From a checkpoint of a small image classifier.
Training: nadamw at rate 0.0013, 21300 steps.
Rows from block 5 of a small image classifier, named by matrix and row number. Rows with one number belong to one neuron. Each number is 128 + 24 x the weight over its row's rms, rounded and kept within 0 to 255. All counts start at 0. Numbers have three digits each. After the name is the row's rms in percent of the matrix's.
Before each neuron's rows are labels from the 100 images, of 14848, where the neuron reaches its largest size: "strongest on" is what is common among them. Only what is clearly more common there than usual is listed. The data: retinal OCT scans (Kermany 2017).
# gate: MLP gate (model.blocks.5.mlp.gate.weight, 256x128), inputs 0-127
# fc1: MLP up (model.blocks.5.mlp.fc1.weight, 256x128), inputs 0-127
# fc2: MLP down (model.blocks.5.mlp.fc2.weight, 128x256, transposed), outputs 0-127

strongest on: finding: diabetic macular edema
gate.203 098:112131106088128119137112082101148159103125165087132124150139152182143109142141132113154128126165150116167116133105076078137179145130146103133143144178138155112111159082144140079129104154159123163107150109110126118160163137130139122148113107146125117089132154103183130129114130128143115138089117115120124114122130118129134122133159131094164157143163139082104089104157117114091085130108
fc1.203 102:130149116163135164109085115108157125059112121128149081157112161089104147163113145153123119140111169148117146123105133166122156121113120145112072137079098112127121108142160152124142155123130132146142098131109145143112125095142075117102161149114142114183152142147166131116122132142087114172142103099140114106103148117133100103149133108166155106149136138114137160095162129174136096140124
fc2.203 100:096147112157098121091180127141105078151147161114137116161078152122130139082127162109135139137115106133132127146125123158104094089129125088142104118144080105114156138129122132178130150138132155118092129113165128067129159106126138127129104105150148099093128098117163120117131190129080157112116141126143139103160097152128097157139125146117132118095097114156137119126104120142098123125186

strongest on: finding: choroidal neovascularization
gate.140 107:081152139121102121122141099148092092107093120113181140154122151111135168099174119121132102117141132155118148100126151078113099193112097159164103102135124115122121155156114144165115140136145151182122098197147131128122121115121147141153116145124140110109091105103110099123119103175135080138137161126121141135109119117144067110136158134136161143129146087153137112126145129153121111119131
fc1.140 105:083123126162133148135137118165090111116132123096111165116098157113148149110108148122132067112117155108146078178142144127081142114137147146107189143153119112115154134115141101111098085161115139130139129174134121156139098118116084132160141116102138157166124153098127155136173135114161095123090118127092096133110106133155105111115134151141164137136131099159139139108158107183140102132120
fc2.140 098:121156141158100081097175127093144176134150194126116084085109145114143158096094134142141131125159152089135167142140102148108085133119155098111151122160113086157129160146151126139119098136100150112164129131123153095129131142115104115148160096103137070113110169141122118094128123108124128108108151127137115134114137154116070162129150149132156107117170144135144157125150131139112116151132

strongest on: finding: choroidal neovascularization
gate.87 100:139160110115135127117133138106110136086161132133129110149136143118134123119155138136140144140157077141183106164109125119157134155112132119151100124144130122124113124124142126106099102150118071154133097155132076120102133128105142136106104143126102117115146110136108071121113093155169088108114153095086133163158098095130101145114155121146119118179200160185165124140149107144157130158149
fc1.87 097:136139112106105145110160165129106161162116158151126117147093127119125139195134154118153140128117133123128116139113105126156136131127141094131120124121137132125088138145128143147170175085113095139128153080128162096132149114135119170135171079044134104142128151107155116153118151077112136144149132145122113147093084077137128139121140146157142150111125111063127157118126144119153128104098
fc2.87 099:137123127125118132146116137160082108145136124097097131122127123116137144150141176145150168127105162103125145106120126104119120158102122158129139149098142148099123135129108159126128127106132095126081056154141149097169116146114144143103098124132131121116160099063128075110128140093102144165098086095123148126190144130121110119112134118119072153098142150096119148148177136112168159122133

strongest on: finding: normal
gate.93 098:149123163106137099130126175108122153140114144099109131118147103149175135115107130140126115124110119075119094097120099097125103126140176126109166115156151160124174113122126100152129169095109089095142115124135100128111147097153132149164130132160166126105172127131170128137133090082113129106123117104136143151148137137124163108172151183124108146151072096138128109153141129132115160086091
fc1.93 100:165145128105168138132141134125136126159126139136143109156139151123120130162177162096097133123133115144117112162098139139095107099086129102125119142066097158133148128145154133168171123140160137148169118172152136138143138115160160093081119149114116122145142134128118124157154102138098117122152109095098104121107154062084112097108102113136136143167156114086087130108138105130102117163097
fc2.93 095:143160193107164123098141170144118151111132118139138113112095076112138107115110102188176160132135162115166114128108139137153079143133119186138140140133077137121117125145094168096110135129149105176113095131151101143094100136148118129154166116153137107119096149137126126131108109119108119135088178144107134116118146101118109113161153104123153155156121120102130149100138166111135134156130

strongest on: finding: normal
gate.23 106:097113142091097126105164107127094144118136145145134102115121149132091146115118068131111148181173159128110129102147102108099109147117128174107128094136156095139128164133098162118130090150155155168109112087115190152142116131105146110120136091146129138133098140106142151124126101118147164101137157136159161124099155144128145123128135156172144083104154093137129144095110136128157167163126
fc1.23 108:117121110105151099129148111147169141160158161125134068106149129159103124120126122122105102196131122167116166085111106119120116114110105149119121130121146076127155139154164124130114186171117141144092121154115125125144112144116116140083148164138121085116155120097170143177100102113159133141131102158100108139138126105129155106127103113117145098144091129103108135081146133146122091091144
fc2.23 113:158125169116122118165117179094113152116153116096127163145135097093107125109108101136146126110114091162139117157165156071136099150116138146138107110135138082123155117168145149146089078107135134139107134134100158132147115134135159161116122109122095182122160097142085073140143122110169117118082127108130134158128117141149125107152104127141132111171122110104172148136151104137087142128111

strongest on: finding: diabetic macular edema
gate.158 100:097111146189108135128135083153097144125152130147077114100134156193135126094108146156117126165116119111116105092128096137147175149153158116171176110143157126114138114103131121108132138148063135145119113137135152134106152150116117115093107142104092127134119130106144146193125129136111116148147138124136125114133105120112102110108149191168105077149127121150146123123140095144139154097114
fc1.158 099:115151097124131122141107137093145158082094148140171113130144135098152152150122086158130164111133111117106152108162144137130168157134144098159117144138107119123102128124122083082103125159149124127132116154149106100102157151130109117140164128145078167160127127102104120152107168112136125130115113158096121114118138116128151146107186056113153143190156108109119142114127084135128094159134
fc2.158 099:157172126117127168126178131209108137120152104165111141152117112117115097130134164114168157123119112088127150114118120118141114181122120101117146150122096083136108166094132170131129135127135142149084133097151087132122079112142147126196138153129106110091093082105131121125095100118134143106110153126126158104146142110103156144135137155128116096165143128104111132106142128130136143129104

strongest on: finding: choroidal neovascularization
gate.191 101:165137164140154110150079172123121133109085122142117124153128152117109148121092143170113135120137160113154107086150131112089147091153138118144116156099096103149132140136122167146095123130157155119108118137097118148108144110156133104183110121132131160120137144153096136146110109142124139149133077120107133092117133101110102161163095143161079176104125148119149101126097151124114191108172
fc1.191 098:135097105087130176108144115116142125090188147188140114121123142126156140113149109099095133074117089120154093126097117094141138122150123121146110127139166182139149118139133147128112101119109142190108122135153122125141098102112095120142134121119114122101138138084141139132195152122116156130136142098151146113087123169137134138119115110157158188114142108123137136108149110110143083094108
fc2.191 096:114173138105091100153176157109087150093121092178119123176111122136138097152114134127134097144118172108156123133104096121074135094123114140137136149143098139109172125110143173113138108152121157146139182115106099145158094114103102103169142119166114139173120133123133128093137114112132120111152151126147112108101093163146186121091115130137159115160133130108135158150139129143135121111151

strongest on: finding: choroidal neovascularization
gate.63 107:127129127175130082144144118146103138139164068115155153165125091143141154093109101141161116126158128123140155125112150094176100125159125161116106102116144088149156117091135143163110128138110133152135105142136143103122142113114122131117122117140114152148116160100146081109130140089139091105063134124145135065138118124145106144173155143128130126134172113141182126149148181134140099113107
fc1.63 108:119096117130140124181105132139144143108127160173118132192149128129128123170126160149113132115107160058118115109137105123088130085128140118124138169098099140097120118096154129146179150140115157119157166134136131145122135109160163123134117137148116123096146130128165147150139145135048111153143150124130119111109129133184140098103129141153154102113115093130085110089111091117129153115111
fc2.63 109:121124130193120122118118135092123092138142090076120128125114125138127140151135117099116136134115103167133119147110123132110124140140123119128124113158127140097137124115138135167146161131087106168137142170114146120082174125128129117119121159117147114131180093134135140105161195129142170117160154106121138143149084136167148113117124142149104117068129133157177194164112113115134118075106

strongest on: finding: normal
gate.15 101:120100094158078121116103116164081168162096116160100088141121077156142150159139122113158107135182158121150095099151112108100133132135204114166161125102139144118166125095129134126164103124117132134114099145102081129142147151112104119124158124134108178130085141116097123120124120152135146091138116130159151116119114120140164100129097123119143142127130144169133114121121172121131159127123
fc1.15 104:110136131147146154127152132130111135124136098081137162150133123122088135112132093130140151090136176163128134141140147141127113159095102132138136090131127081104099138137119148144113106142097120108147114185134094123107135125141160113141133086090121130142093108083133118078191163156131094143157157086143131154155150132146083133156126162112125139152129080163138143131137165120135117139066
fc2.15 104:132118143129102108108201131159130153130098149125122100118129131152084133146159188119164103121093118104153193123124084147139144132117149121119154104105126131153153160156108132162114114099112120139115149084132114133154156098153107143133098093071143075137093099133146148135121139109108155143155138121123129107173149148099118116132120138085101125118112141122111149094166160118154136135166

strongest on: finding: normal
gate.136 105:101143161102114139133182084108145099119130172132129087120135132135116098114147126120070145139126117159151133108190156120103104104114116168145119081137134122128153150165100097120156135144129115138137079124152132111089170189090122121160135193083134108136164113098108142163110121159128128120105154146148146173128126113115124106142149137106124112124092125103114126115139158116135122108124
fc1.136 100:108099141126152141132125117127171155125094146115149134135141084156168111143098134113099130130100131114088097122157108112083126134100148120118136140094126182113164118120150136141127139142132181083142154186114089150119137113143130095137102110185119152170116144148105137160166137110095158101121093131142105148159109140143140125105097135120130159162095074156127124105107147087147131096117
fc2.136 099:131106116137133130099124089138160117120128097144145109174121072134141154101117165142126127123134152116142128112152176144109119122124144100136147138102107095117103149124138133113123110139160106131065094153089125178097085149089152112175088199141126152118120128104092147131104134127145125132162130109145096110072109142098116138183108116104128114125157147160127130154110111104126098152136

strongest on: finding: normal
gate.151 102:153104118105144131095135156141111159094108112129121103136077130158161143168129118122129140128087091088150076084144075127113099118141182074155158142146163134134107139168140137125122134122141135126126144136083150129145119096118125117158108155133116162099161131082119106121153102123118131155132152098146165139130129122115141125156170190144126130147157114171140166129101128112121124117084
fc1.151 106:107117157138111095121132102138136097116093105133128157096109162134172140132085123172157155149125066087111151132145160160168107142142108125156123133179142095119152115141119079126139107103125151112155120139091160153120147093109095155138117159138156144120158148127161138122091134103111085129106118101147122148119083143114111141177173105124117109123115139157124113152156121135166109118085
fc2.151 105:100118089107131138151162112141113080101084119105145148157108133099121177117149154082156125139147123137142117130152138112110151146084123120087104145134188084141145119094149151129104120118141128115117100100145184117149158114143128099103093140094128137142111118068099112108126160152130130132160100110154107106135160115123131127137129155165137140110130114135135067169097086149109100118142

strongest on: finding: diabetic macular edema
gate.170 099:130102134128120147124171142134110096090144147124162124099088155096165086103107111149142104124147096122103121082103144130171113181175115147121116131103148099083144083144141132148173101094121139155148127106133136143172208167120151155096116121148134119174103109129105111125113147133089122102106143118135159134123146156095133133089160126137112109146129117123112119120161115138125120150141
fc1.170 097:123125122123108159149080156118146147114119109121088127145150098132116152109169107104145149128138146146127125157125134100133133116153148139135094117119112166128055102069112092137107167142123096168142147165130158145151118154111110121164152123113107101083125133131157136165147157151168123121099121117120135071119144130155118109126121131112129179126157131071114142133144146124083134061124
fc2.170 096:090122145091166131125124116121106134158117135157140099119145085172089079116134137107137140116084123113170135105108130118173129120153155134161137127124123116151130134132087195133114125111124146140169133123150130114155131116127102168104130167149157131154113194098168122134109135114111158101126124116112136081129173079115113125141105129109159142106177147088144116164129108141171129152141

strongest on: finding: choroidal neovascularization
gate.200 102:150152113148108142106163144093105137097161119105142152119130152090115153076159102116127078136106121141162145152115132166117121144097115114157145139138121167119176178144132169111118107150119138101114123123121124101105103110081135088128101180113146133105156172138096092073165130170144121123132126143112123145133102120155087102158138142127155151181097136152128143115121104106121116121108
fc1.200 099:127140139130095102147145138119109150170132124180152129143169126131114137155175114128121134139215160132084113122124166129138096129093182119092113121143154134152124128116073145178151128106139096143145143081136131119138135120111126128132130088098167135139077121083106111121153115121109146074161142116147135147069115146151133134123097121130132116116104096139114148116105110150154127134115
fc2.200 106:116146138177146096119150126155125086124142139080122103123110139157077145119125151117102127147123101121116164077138141130162100097144088127116128129120127146150115142139125142156132138153126125152119104104132153144158106146082147123163103143152171130107123109063112114099126126129077136116157112106107148137151162134141083110136133112119099184106178126105085156137150077080145129122121

strongest on: finding: normal
gate.159 104:153115093127130153116132112151149112119149143169161124162114106105126169110153103139123151131132150105150106129092145099163136127133118097118109145094108152188069102127115170110153099123138158148099097135123156154144151164173145079135131115142100140160115167101132117154103065146127150105092140118136124082139121114134161136117073111160141111124099092138153118131108149139141147131153
fc1.159 103:139147110131158106119133149122109109173119114098098172152143119161127148155147166120138114108131139101115093122095141140141159124137151134088175114149124103130143099158091135151112102140106136101166119109130082145177113120170148127152133130197122056115119143122118146110122102130097109077135128140121126113189148144149110114123088119116119110153157111090093144167105130133150148146110
fc2.159 102:123152102140133063141126120150075123142072108096099136139133186093143169159181102131148110100135131106129144153125114136149105141126167081133139130162156133100091070115155142139140122137119106112129113103169129128096117139100120117104154102119113107110109128140139154115155130105169146179159174124082101140122145128132155103137118129148107088117093121133169121118143130146142133125145

strongest on: finding: choroidal neovascularization
gate.20 094:089106090143143139109093159068147140112136143072125141152149125140128133121097160097131104122081095144112107120147145134121146140133137108145164105146133133111078170136133140114112094161098139114130157170109113113111074158131117117132162145112130136120142145164142148127131083175096131161130141107108133165135094112106154152168142108126152069119106136162117133103100142129131115167168
fc1.20 093:115114176128160117099090173167134150152116106157133134110138144130136127137130161114135111167162113136093102139138112143151092125103094138133111114130131104143114138108147090163113184077170118140142147107106096136151139142188122112135116122135100136111091127148139136159110119117100148100126082135115144116103149132082137159173086092143100121073150088109139171150121142133111157121127
fc2.20 091:102157117125181117148050126122142131159135175133139119136136141120053146164192119114123094138116095121123129113168119118143136128133108133075130132113141152157120131147122154113130124134125133131145144144121135139114105108116135129147123166100132153139120161125132108142107132111133122114130148119127123152134142087095088065142144193153134143099148116138103136147117101134182148125199

strongest on: finding: diabetic macular edema
gate.101 095:181096124089121130105084155161080121142147116111111116140107103167103109194106130141126122094121121146119093108122131109139147178132159123105153139123125141127117157114067130125118143126133113140175147139139123114124100114089164114115120124172140151087146119166147142114145087152128118148134117131100141168087138108141117160136079120129135145154108131172114124097091103158148170158143
fc1.101 090:106110097124136137159193111119094153159137158124181137114134166096122142087102128095165137113118114118140124122098111142099130099125115172120111131131122128165137179166101142114163110144148120121103126110132113135132110147134187128097115159110146127154125109130156119081126144092108132125091159143121105138143122100115153106068128138139119109140112124124090127172083205145134114117144
fc2.101 091:133151119159123123112182092151134069170135131157102121116145131122145090111112146127154119123122152121089172099054131093141123111153122114099170110132117138147098175133158113118153129142107113127096095178118131106079142086129094134137114161119165163099112132095153121114143133097111119150127146134097138128142151110105147136135090124096095120121127150147110148095123111143183113110130

strongest on: finding: choroidal neovascularization
gate.113 106:133189150134110088149159135125102089147119130128145139171127157148119147138163145128152117146137171100122070109132112131125127150130156097082104144136084132121081142172137092133155116145122126092130131133112153099177134064070107153079122134105135146137123141120143080091149143129110126135125142148145117128167144084123078114120143115159129134149117146133123168138124102132147117149116
fc1.113 105:121112081138135125137123117124158135112116133136166167166107138091166101121158147123133149122156110100095159131149150172147100135138114130115099135136124135127152104084087126153166072082149115135168130099121103122127101132132156144123130160161125122125098139158179163117111156090100143113119134189119122088128115133151119080122138100082180133115136108110127102147144154097110109130096
fc2.113 102:097164099112150130100107130118133102131125121152154138180093128136125130079109148111097087156153133117134126135132128147081140102122113088104083092104163079115143118110151080128116117149109118130131148131140154121119102131085097087159130190111129065142094126106093134131119178144161139140092124135137094153128100132126137113154107089134145136126121131171126160132103129129087120118156

strongest on: finding: choroidal neovascularization
gate.117 095:137120112133080095135141117160146129124146147180165116166110179114157136101161096160157170124131115090122164124158120097148128145134157101097116155127149109104085126169149111146186091128095119127130104104117116141094102145110110116134146129137112122177139140119127123117059115146160133131129123141108161118144115100151126102109125078141128135139167100117156129131163112095125129160084
fc1.117 093:097120157149131130147146111150115123134096128128057124085088145145116099102111127126143095146143116106193133135138150144102102146145132096125120127089147148140136137118114147083115187162157153088112157162129120117138114156153128123146124130136096126146133163145104133178096127100142151170122091132142105164093077101093126124140131153135108111110159114116133140168142155152127176104109
fc2.117 093:131142120060093133130149092140101157131164115162153105080143132104143119097112119153165157087149136084126140135075154116138101159132155127116139155113108130141136131113124122057095139131149130131162140111123130130136117154129119170136114083092113143123154131131137131148068114088114134156142164123158136080114145089152147159101148140160159107123119105082132154135155142120146127136146

strongest on: finding: drusen
gate.96 102:113105137145090140159126117076095108114104114123094147098144115167163124102158142127098160170190067149106106144122148153130099134122117112100125152144137155117120138130134114106155162097172127108140136143114150134202191116113134153125128152136163135101118128097150095166110144124110093079120115122126095122125141126076144126151155144103129117131141125103136114099108125109119129151145
fc1.96 097:127128138147119112130111104178128128056137097108110154101107169127136154086158096145128099107152146124170128167129125117136136123154130133126156152092120099135131095085107134125119102116129138095066149190128103126151129140082139097124121107115130166111120154098120140149100114181173136110096168133109100106113139161122170138110145129104143148153121086140111104161133148117123137122099
fc2.96 104:149101152148164114133144108114145078110147130105119129118114107135104135159135113078124121149143146150132076111131140117134140106146123152112094135100130154139152135104136178163144155095109094143114087108076169133127112166129176153123102136127115167135173167095145128124157136114149111094115153108080141160166091123117104124106092129134062128123154145138103144112133111133173109105130

strongest on: finding: diabetic macular edema
gate.41 112:105160113149123101128161109153138110119121162111141136139113119141157121150095134116115141119124095106140064083160114130150162135159150122117120072120108149126175126111127127158123171155073154126126117113108148130109160143163129128142157136125149130143090097081159145101123162110132071144146111151178102135091101150177143101088153113137098140136113124131108118158134108151076141133125
fc1.41 105:131131154088097158165120077155112123143149136097168113118131123093119093142086154138124152088143163166133140105123109149134122123154075110138160155087111085172137147125126098089143145138133157112129153133138143126191106138125120101141123164183130074118120114102107115119166126143112127154160101130135132103144127093152115126133079125141081163101110113118144126126147141137135130138167
fc2.41 119:080114096106099106117109149115151113185102080093156106148163139157149140127085143099095141123140125130128112107135145149164123138140129127131166150101119172133099116124124122097128125134130095189113101152132125148093136166129122160139160086065152129130079170147118169140103149124125112122133141117160124134131149145162142101152150136093129135156158132153083159167120135102130114119129

strongest on: finding: normal
gate.2 098:127130069135103121128147141178126126119134136133083107136112152148086102106153096136118150155172155145139126129168155153174159170126122127135142142095136121139142115147132167110118153145111107089123102109152109143137126162098134130090123107138136153129102103115144141136085139101158092091158169056108157161097141114136135116158111149126142082112121099115121092152120143154101169131121
fc1.2 097:149066148110137123098144114158149101109157098130108100118115092091164108118143106115119124164088115118089128127168161125169092133117106163108091112150175166134096118144115144127084140112096162139116130153113145139160150165140135151106126116122159106135157162118151127160114103146149137113139110109140104133106132139091132106173184133144141149112083149130122138115117086101116154153165
fc2.2 096:119139131130138121155104140097119108105190153116141141117122117129091134155079105139074128121088122144121098155118152106120125143136128089133122158120086186134167142169117114155172112118108123096150113111118130112162141110135135121112114119134100123118164137094142114131126172133132095134172092113142132154099116065091100136147172121138156101132146094172155167114078099122129130146135

strongest on: finding: choroidal neovascularization
gate.127 098:138135130118129147148108091126126082083103123135116143115143125178122132142152154139154150121144170148119156136120135123144074135122139125172156093158147086112132142114180127165118129153121154146131152121118152125152134092149119128108089129117161124097121109163096101126200144120101093093112121097141079096111145117116083125127132110125147134120140178119107161168126141129142109106065
fc1.127 097:153126114116139171148088136103128145104101107141145133169108140139134159183131102173131185134120146116135126120131146152162128105144175141107100139087139138121119149134101146070138135127170097151122131138118114110109131145192133085143116136166107129083117111112085097101109137126115137144109133163104186112132123120131143174156096115123092114110102135123130070122121106142142165143123
fc2.127 094:156151123093081125196151116141160123149104143116122136139098153128174119139130125166091112120100105122126164145103158146124126149129108125174147146145143110125131101100149102141156118125117130118105128092157094180140117129133120134114042185115146132122121088097135157100131155125103138067163104149125116103103134123117146115138138168119161160116117132094126139126099122148125118093112

strongest on: finding: normal
gate.212 105:141107128099095130170163168153121104125150127121124124130104130155117127108142144113088095141122142124167106124148152108134114137148133180102096146058124138144121146178124129156145177095148116101134138121129108144115106134129114169155132129090168087123123100128132118144144074128167107147103158140122118155119131069155098091171133150125130151172087095111149108109130134162143102130118
fc1.212 102:143158131141125137125108152098108124119116162105142181111137165111154126136109159113122125134140127100156091147166130107106126110133125155123150117123153117113155155128139153163165136076171164118084070094104139168085158122091142152098063102121140116115108150165147113134157138098153150113141126129108072126114117115128143131136124137105113157120118108108147137118119178119088110073138
fc2.212 099:127146092127125106165151131128144117202121061104145107126095097124132112130127123159136103092129108123082146121146145158115154114132117143137137107146132097095150143099136125105142183186172146170128178116119147109105134141105124109124111138119128073144136131097116132096140129117072156094135157163101119123151173105087145136134107120130110164145154120125100163141118117134112113135106

strongest on: finding: choroidal neovascularization
gate.149 108:136140135117159179131133136132150154110119133135173145100109118111080128122141135150132122111137107113098139163099125146159136149145078108171102136140106123121146115144135106129087137090127110174133140114186126113126126096107136148125108141170125140147087092128120052137144158134091107114128139088121145159099138139113086113208110119141151131155162127145076131123132117152154122154121
fc1.149 101:101093093118106145139181142111150103136107132123160114100165088143132137151128131111143117109140167135103175169092118113161169104149126124129132138174158168136092083121126114105158123139088118138146184157094118161171085144110086140154143111083154107135124109105134136117151093124151120090131114156143128112126126160158121105123127132126154157091141079117117139117111134121151103108122
fc2.149 104:124125119112167138111095132136116118114139135122135150111102099167117120122134134162105148124156162139170119142110167136153119100136109124099152126178097132137121149150096152096084121104113126133139140125095129163177075173150134139104120108174130181119176151134116155125085124153106110123119113090118163139153099095148089148131144079127142155128144106131087124178117138090130164157122

strongest on: finding: normal
gate.47 096:126163162079124121162120155115157185179140192122095113128151093142138087112128149156137108122135141144144064116124109126111117114116143086118126156113088107139139162159141160104165128104081116131118146096139115140126133131132146097142116133144124120109098109112122134119134140103111111110132106153123169138094153151103087130132132116117108179145123160125094135149152081101124181106156
fc1.47 097:124155120150138121142143145075065139110105087149123135148146132173122148132096137161132107135122182112147134135098119117083132126142160098131168146116122153123125141107081154106129144135175135093128159122179149138150125104127147148143118122098150141110133115120111123122131157092115119155093197172129124094133101088143097097120111160132152136140143160101131092134122106161178102107142
fc2.47 104:112158187089165123138135165125137186111132143136097164148108090154134133187096128145113110150116161106127134123132121143123132160109151121115109115136102137151124120105119147130104122083105127111153119086153136135142078122116164135155111098123070154129093169117161103153139102104126122075106140137148131133110148115115139093148148167127173169149129091115104103137096124159150128115112

strongest on: finding: diabetic macular edema
gate.120 089:151135103106151138116182170131191107132142101075119110146152092126118136147121113104110107137108134100145106127113128131162130122131145089133086128132105134093127108142167114110150167132183093107143142117112113166174134108130092142145091085145155107154131098153132115102151122111164106134168100173142157129111093132145088106142142116112158171134110135112149108119127119126116124112182
fc1.120 092:155131141102146099153123082182121133141109114130086122138149129155103097159148104132153150078126124104096114139125117118185127100125147127136130125163110130078135110094113147110162113118087100177146139137149099133150086124133150106129148128120120174147114094157134121124106147159094115121118121131176162118093163172104108103123138112117114137136136138176109078128095109099139117174106
fc2.120 096:136125117096122113128103157118107134083130152121116153121098159129075115116083093151127152149132144153140142105095135149136082153144152105120105155158107141143108143134129139130075128042137143085138112130108112161142104167113151174148119135168127148100108131145095128123111114143133140141130122106147154130134118115151130118121152167095191107108122113083173152128155122114139174140159

strongest on: finding: diabetic macular edema
gate.86 096:087117122112116133157162118106143141141136126116139119188119110099147142120125139119161166131143137170121131105134134168130107135118121106154102095111102112103134112091165126143125197172127139137151156129150111166102083131141134159114147175129124138127120166087172149152078115133095121178121079131143108098123118128117121094123123137092107097126137151095141103097119158113146089082117
fc1.86 102:166114095132116154128108134115134101093112112114116118109138086114124102123139080183153139125130148133101153120146177075144104214128138124170132129117180140131119119141098119128139103149140096098164121159156115146111112150114121106120119140110117135097114112142118107089110115141141158126131142091096154167135169148125136182184115138097147114160150150097118139140117118143090140153121
fc2.86 098:116148143133125148169122112163142154150156154156114119141151112142131125120172143116141166118164108127112141127125114109158119132165137149140120144137102108150133187118077109129106146105125163149139100098123113088153097132076129126147091156134130171101093095124118086151117129123149133130105106151151150126162088112125149147130139116149084133065083138124117057136168120147166120152135

strongest on: finding: normal
gate.181 095:116103111120124182101136125150133154130119100132117123161156092139132149104154170111158081142092154178101184130144127129131125098137135163142113145157130075103141099140133121180073156122089111161123120126110100090133124133146141162134150108099147132113147112074189177123124119126126105102144133101132091154096134102137099093137122122122155115127148125117133179140126110132128114123121
fc1.181 096:085171108163091123172101103118137086120123147130139142124123151128158084168143145113102129164131148142192124137129109111118077174122130117132171138140110103148184138120114127125112132127089124100142163156120126185119158086121154116146095171084141133129120125156136118085126118163113122128122114109146109084130107151156125130103139153124112106142132102138160075101135094113119116127133
fc2.181 097:087157136146111130126151171099110141118176126138132087085092072134123117113128119103139132165131101133137134124113098186124111139126171093152149112120083133112150138166126183117124137145152139137129112154123173113143128104116128142111136143115137112125104112119133138138107149085116177156136146166094134163172130126089144125082173124096141083135159111161099180114131130131153139125129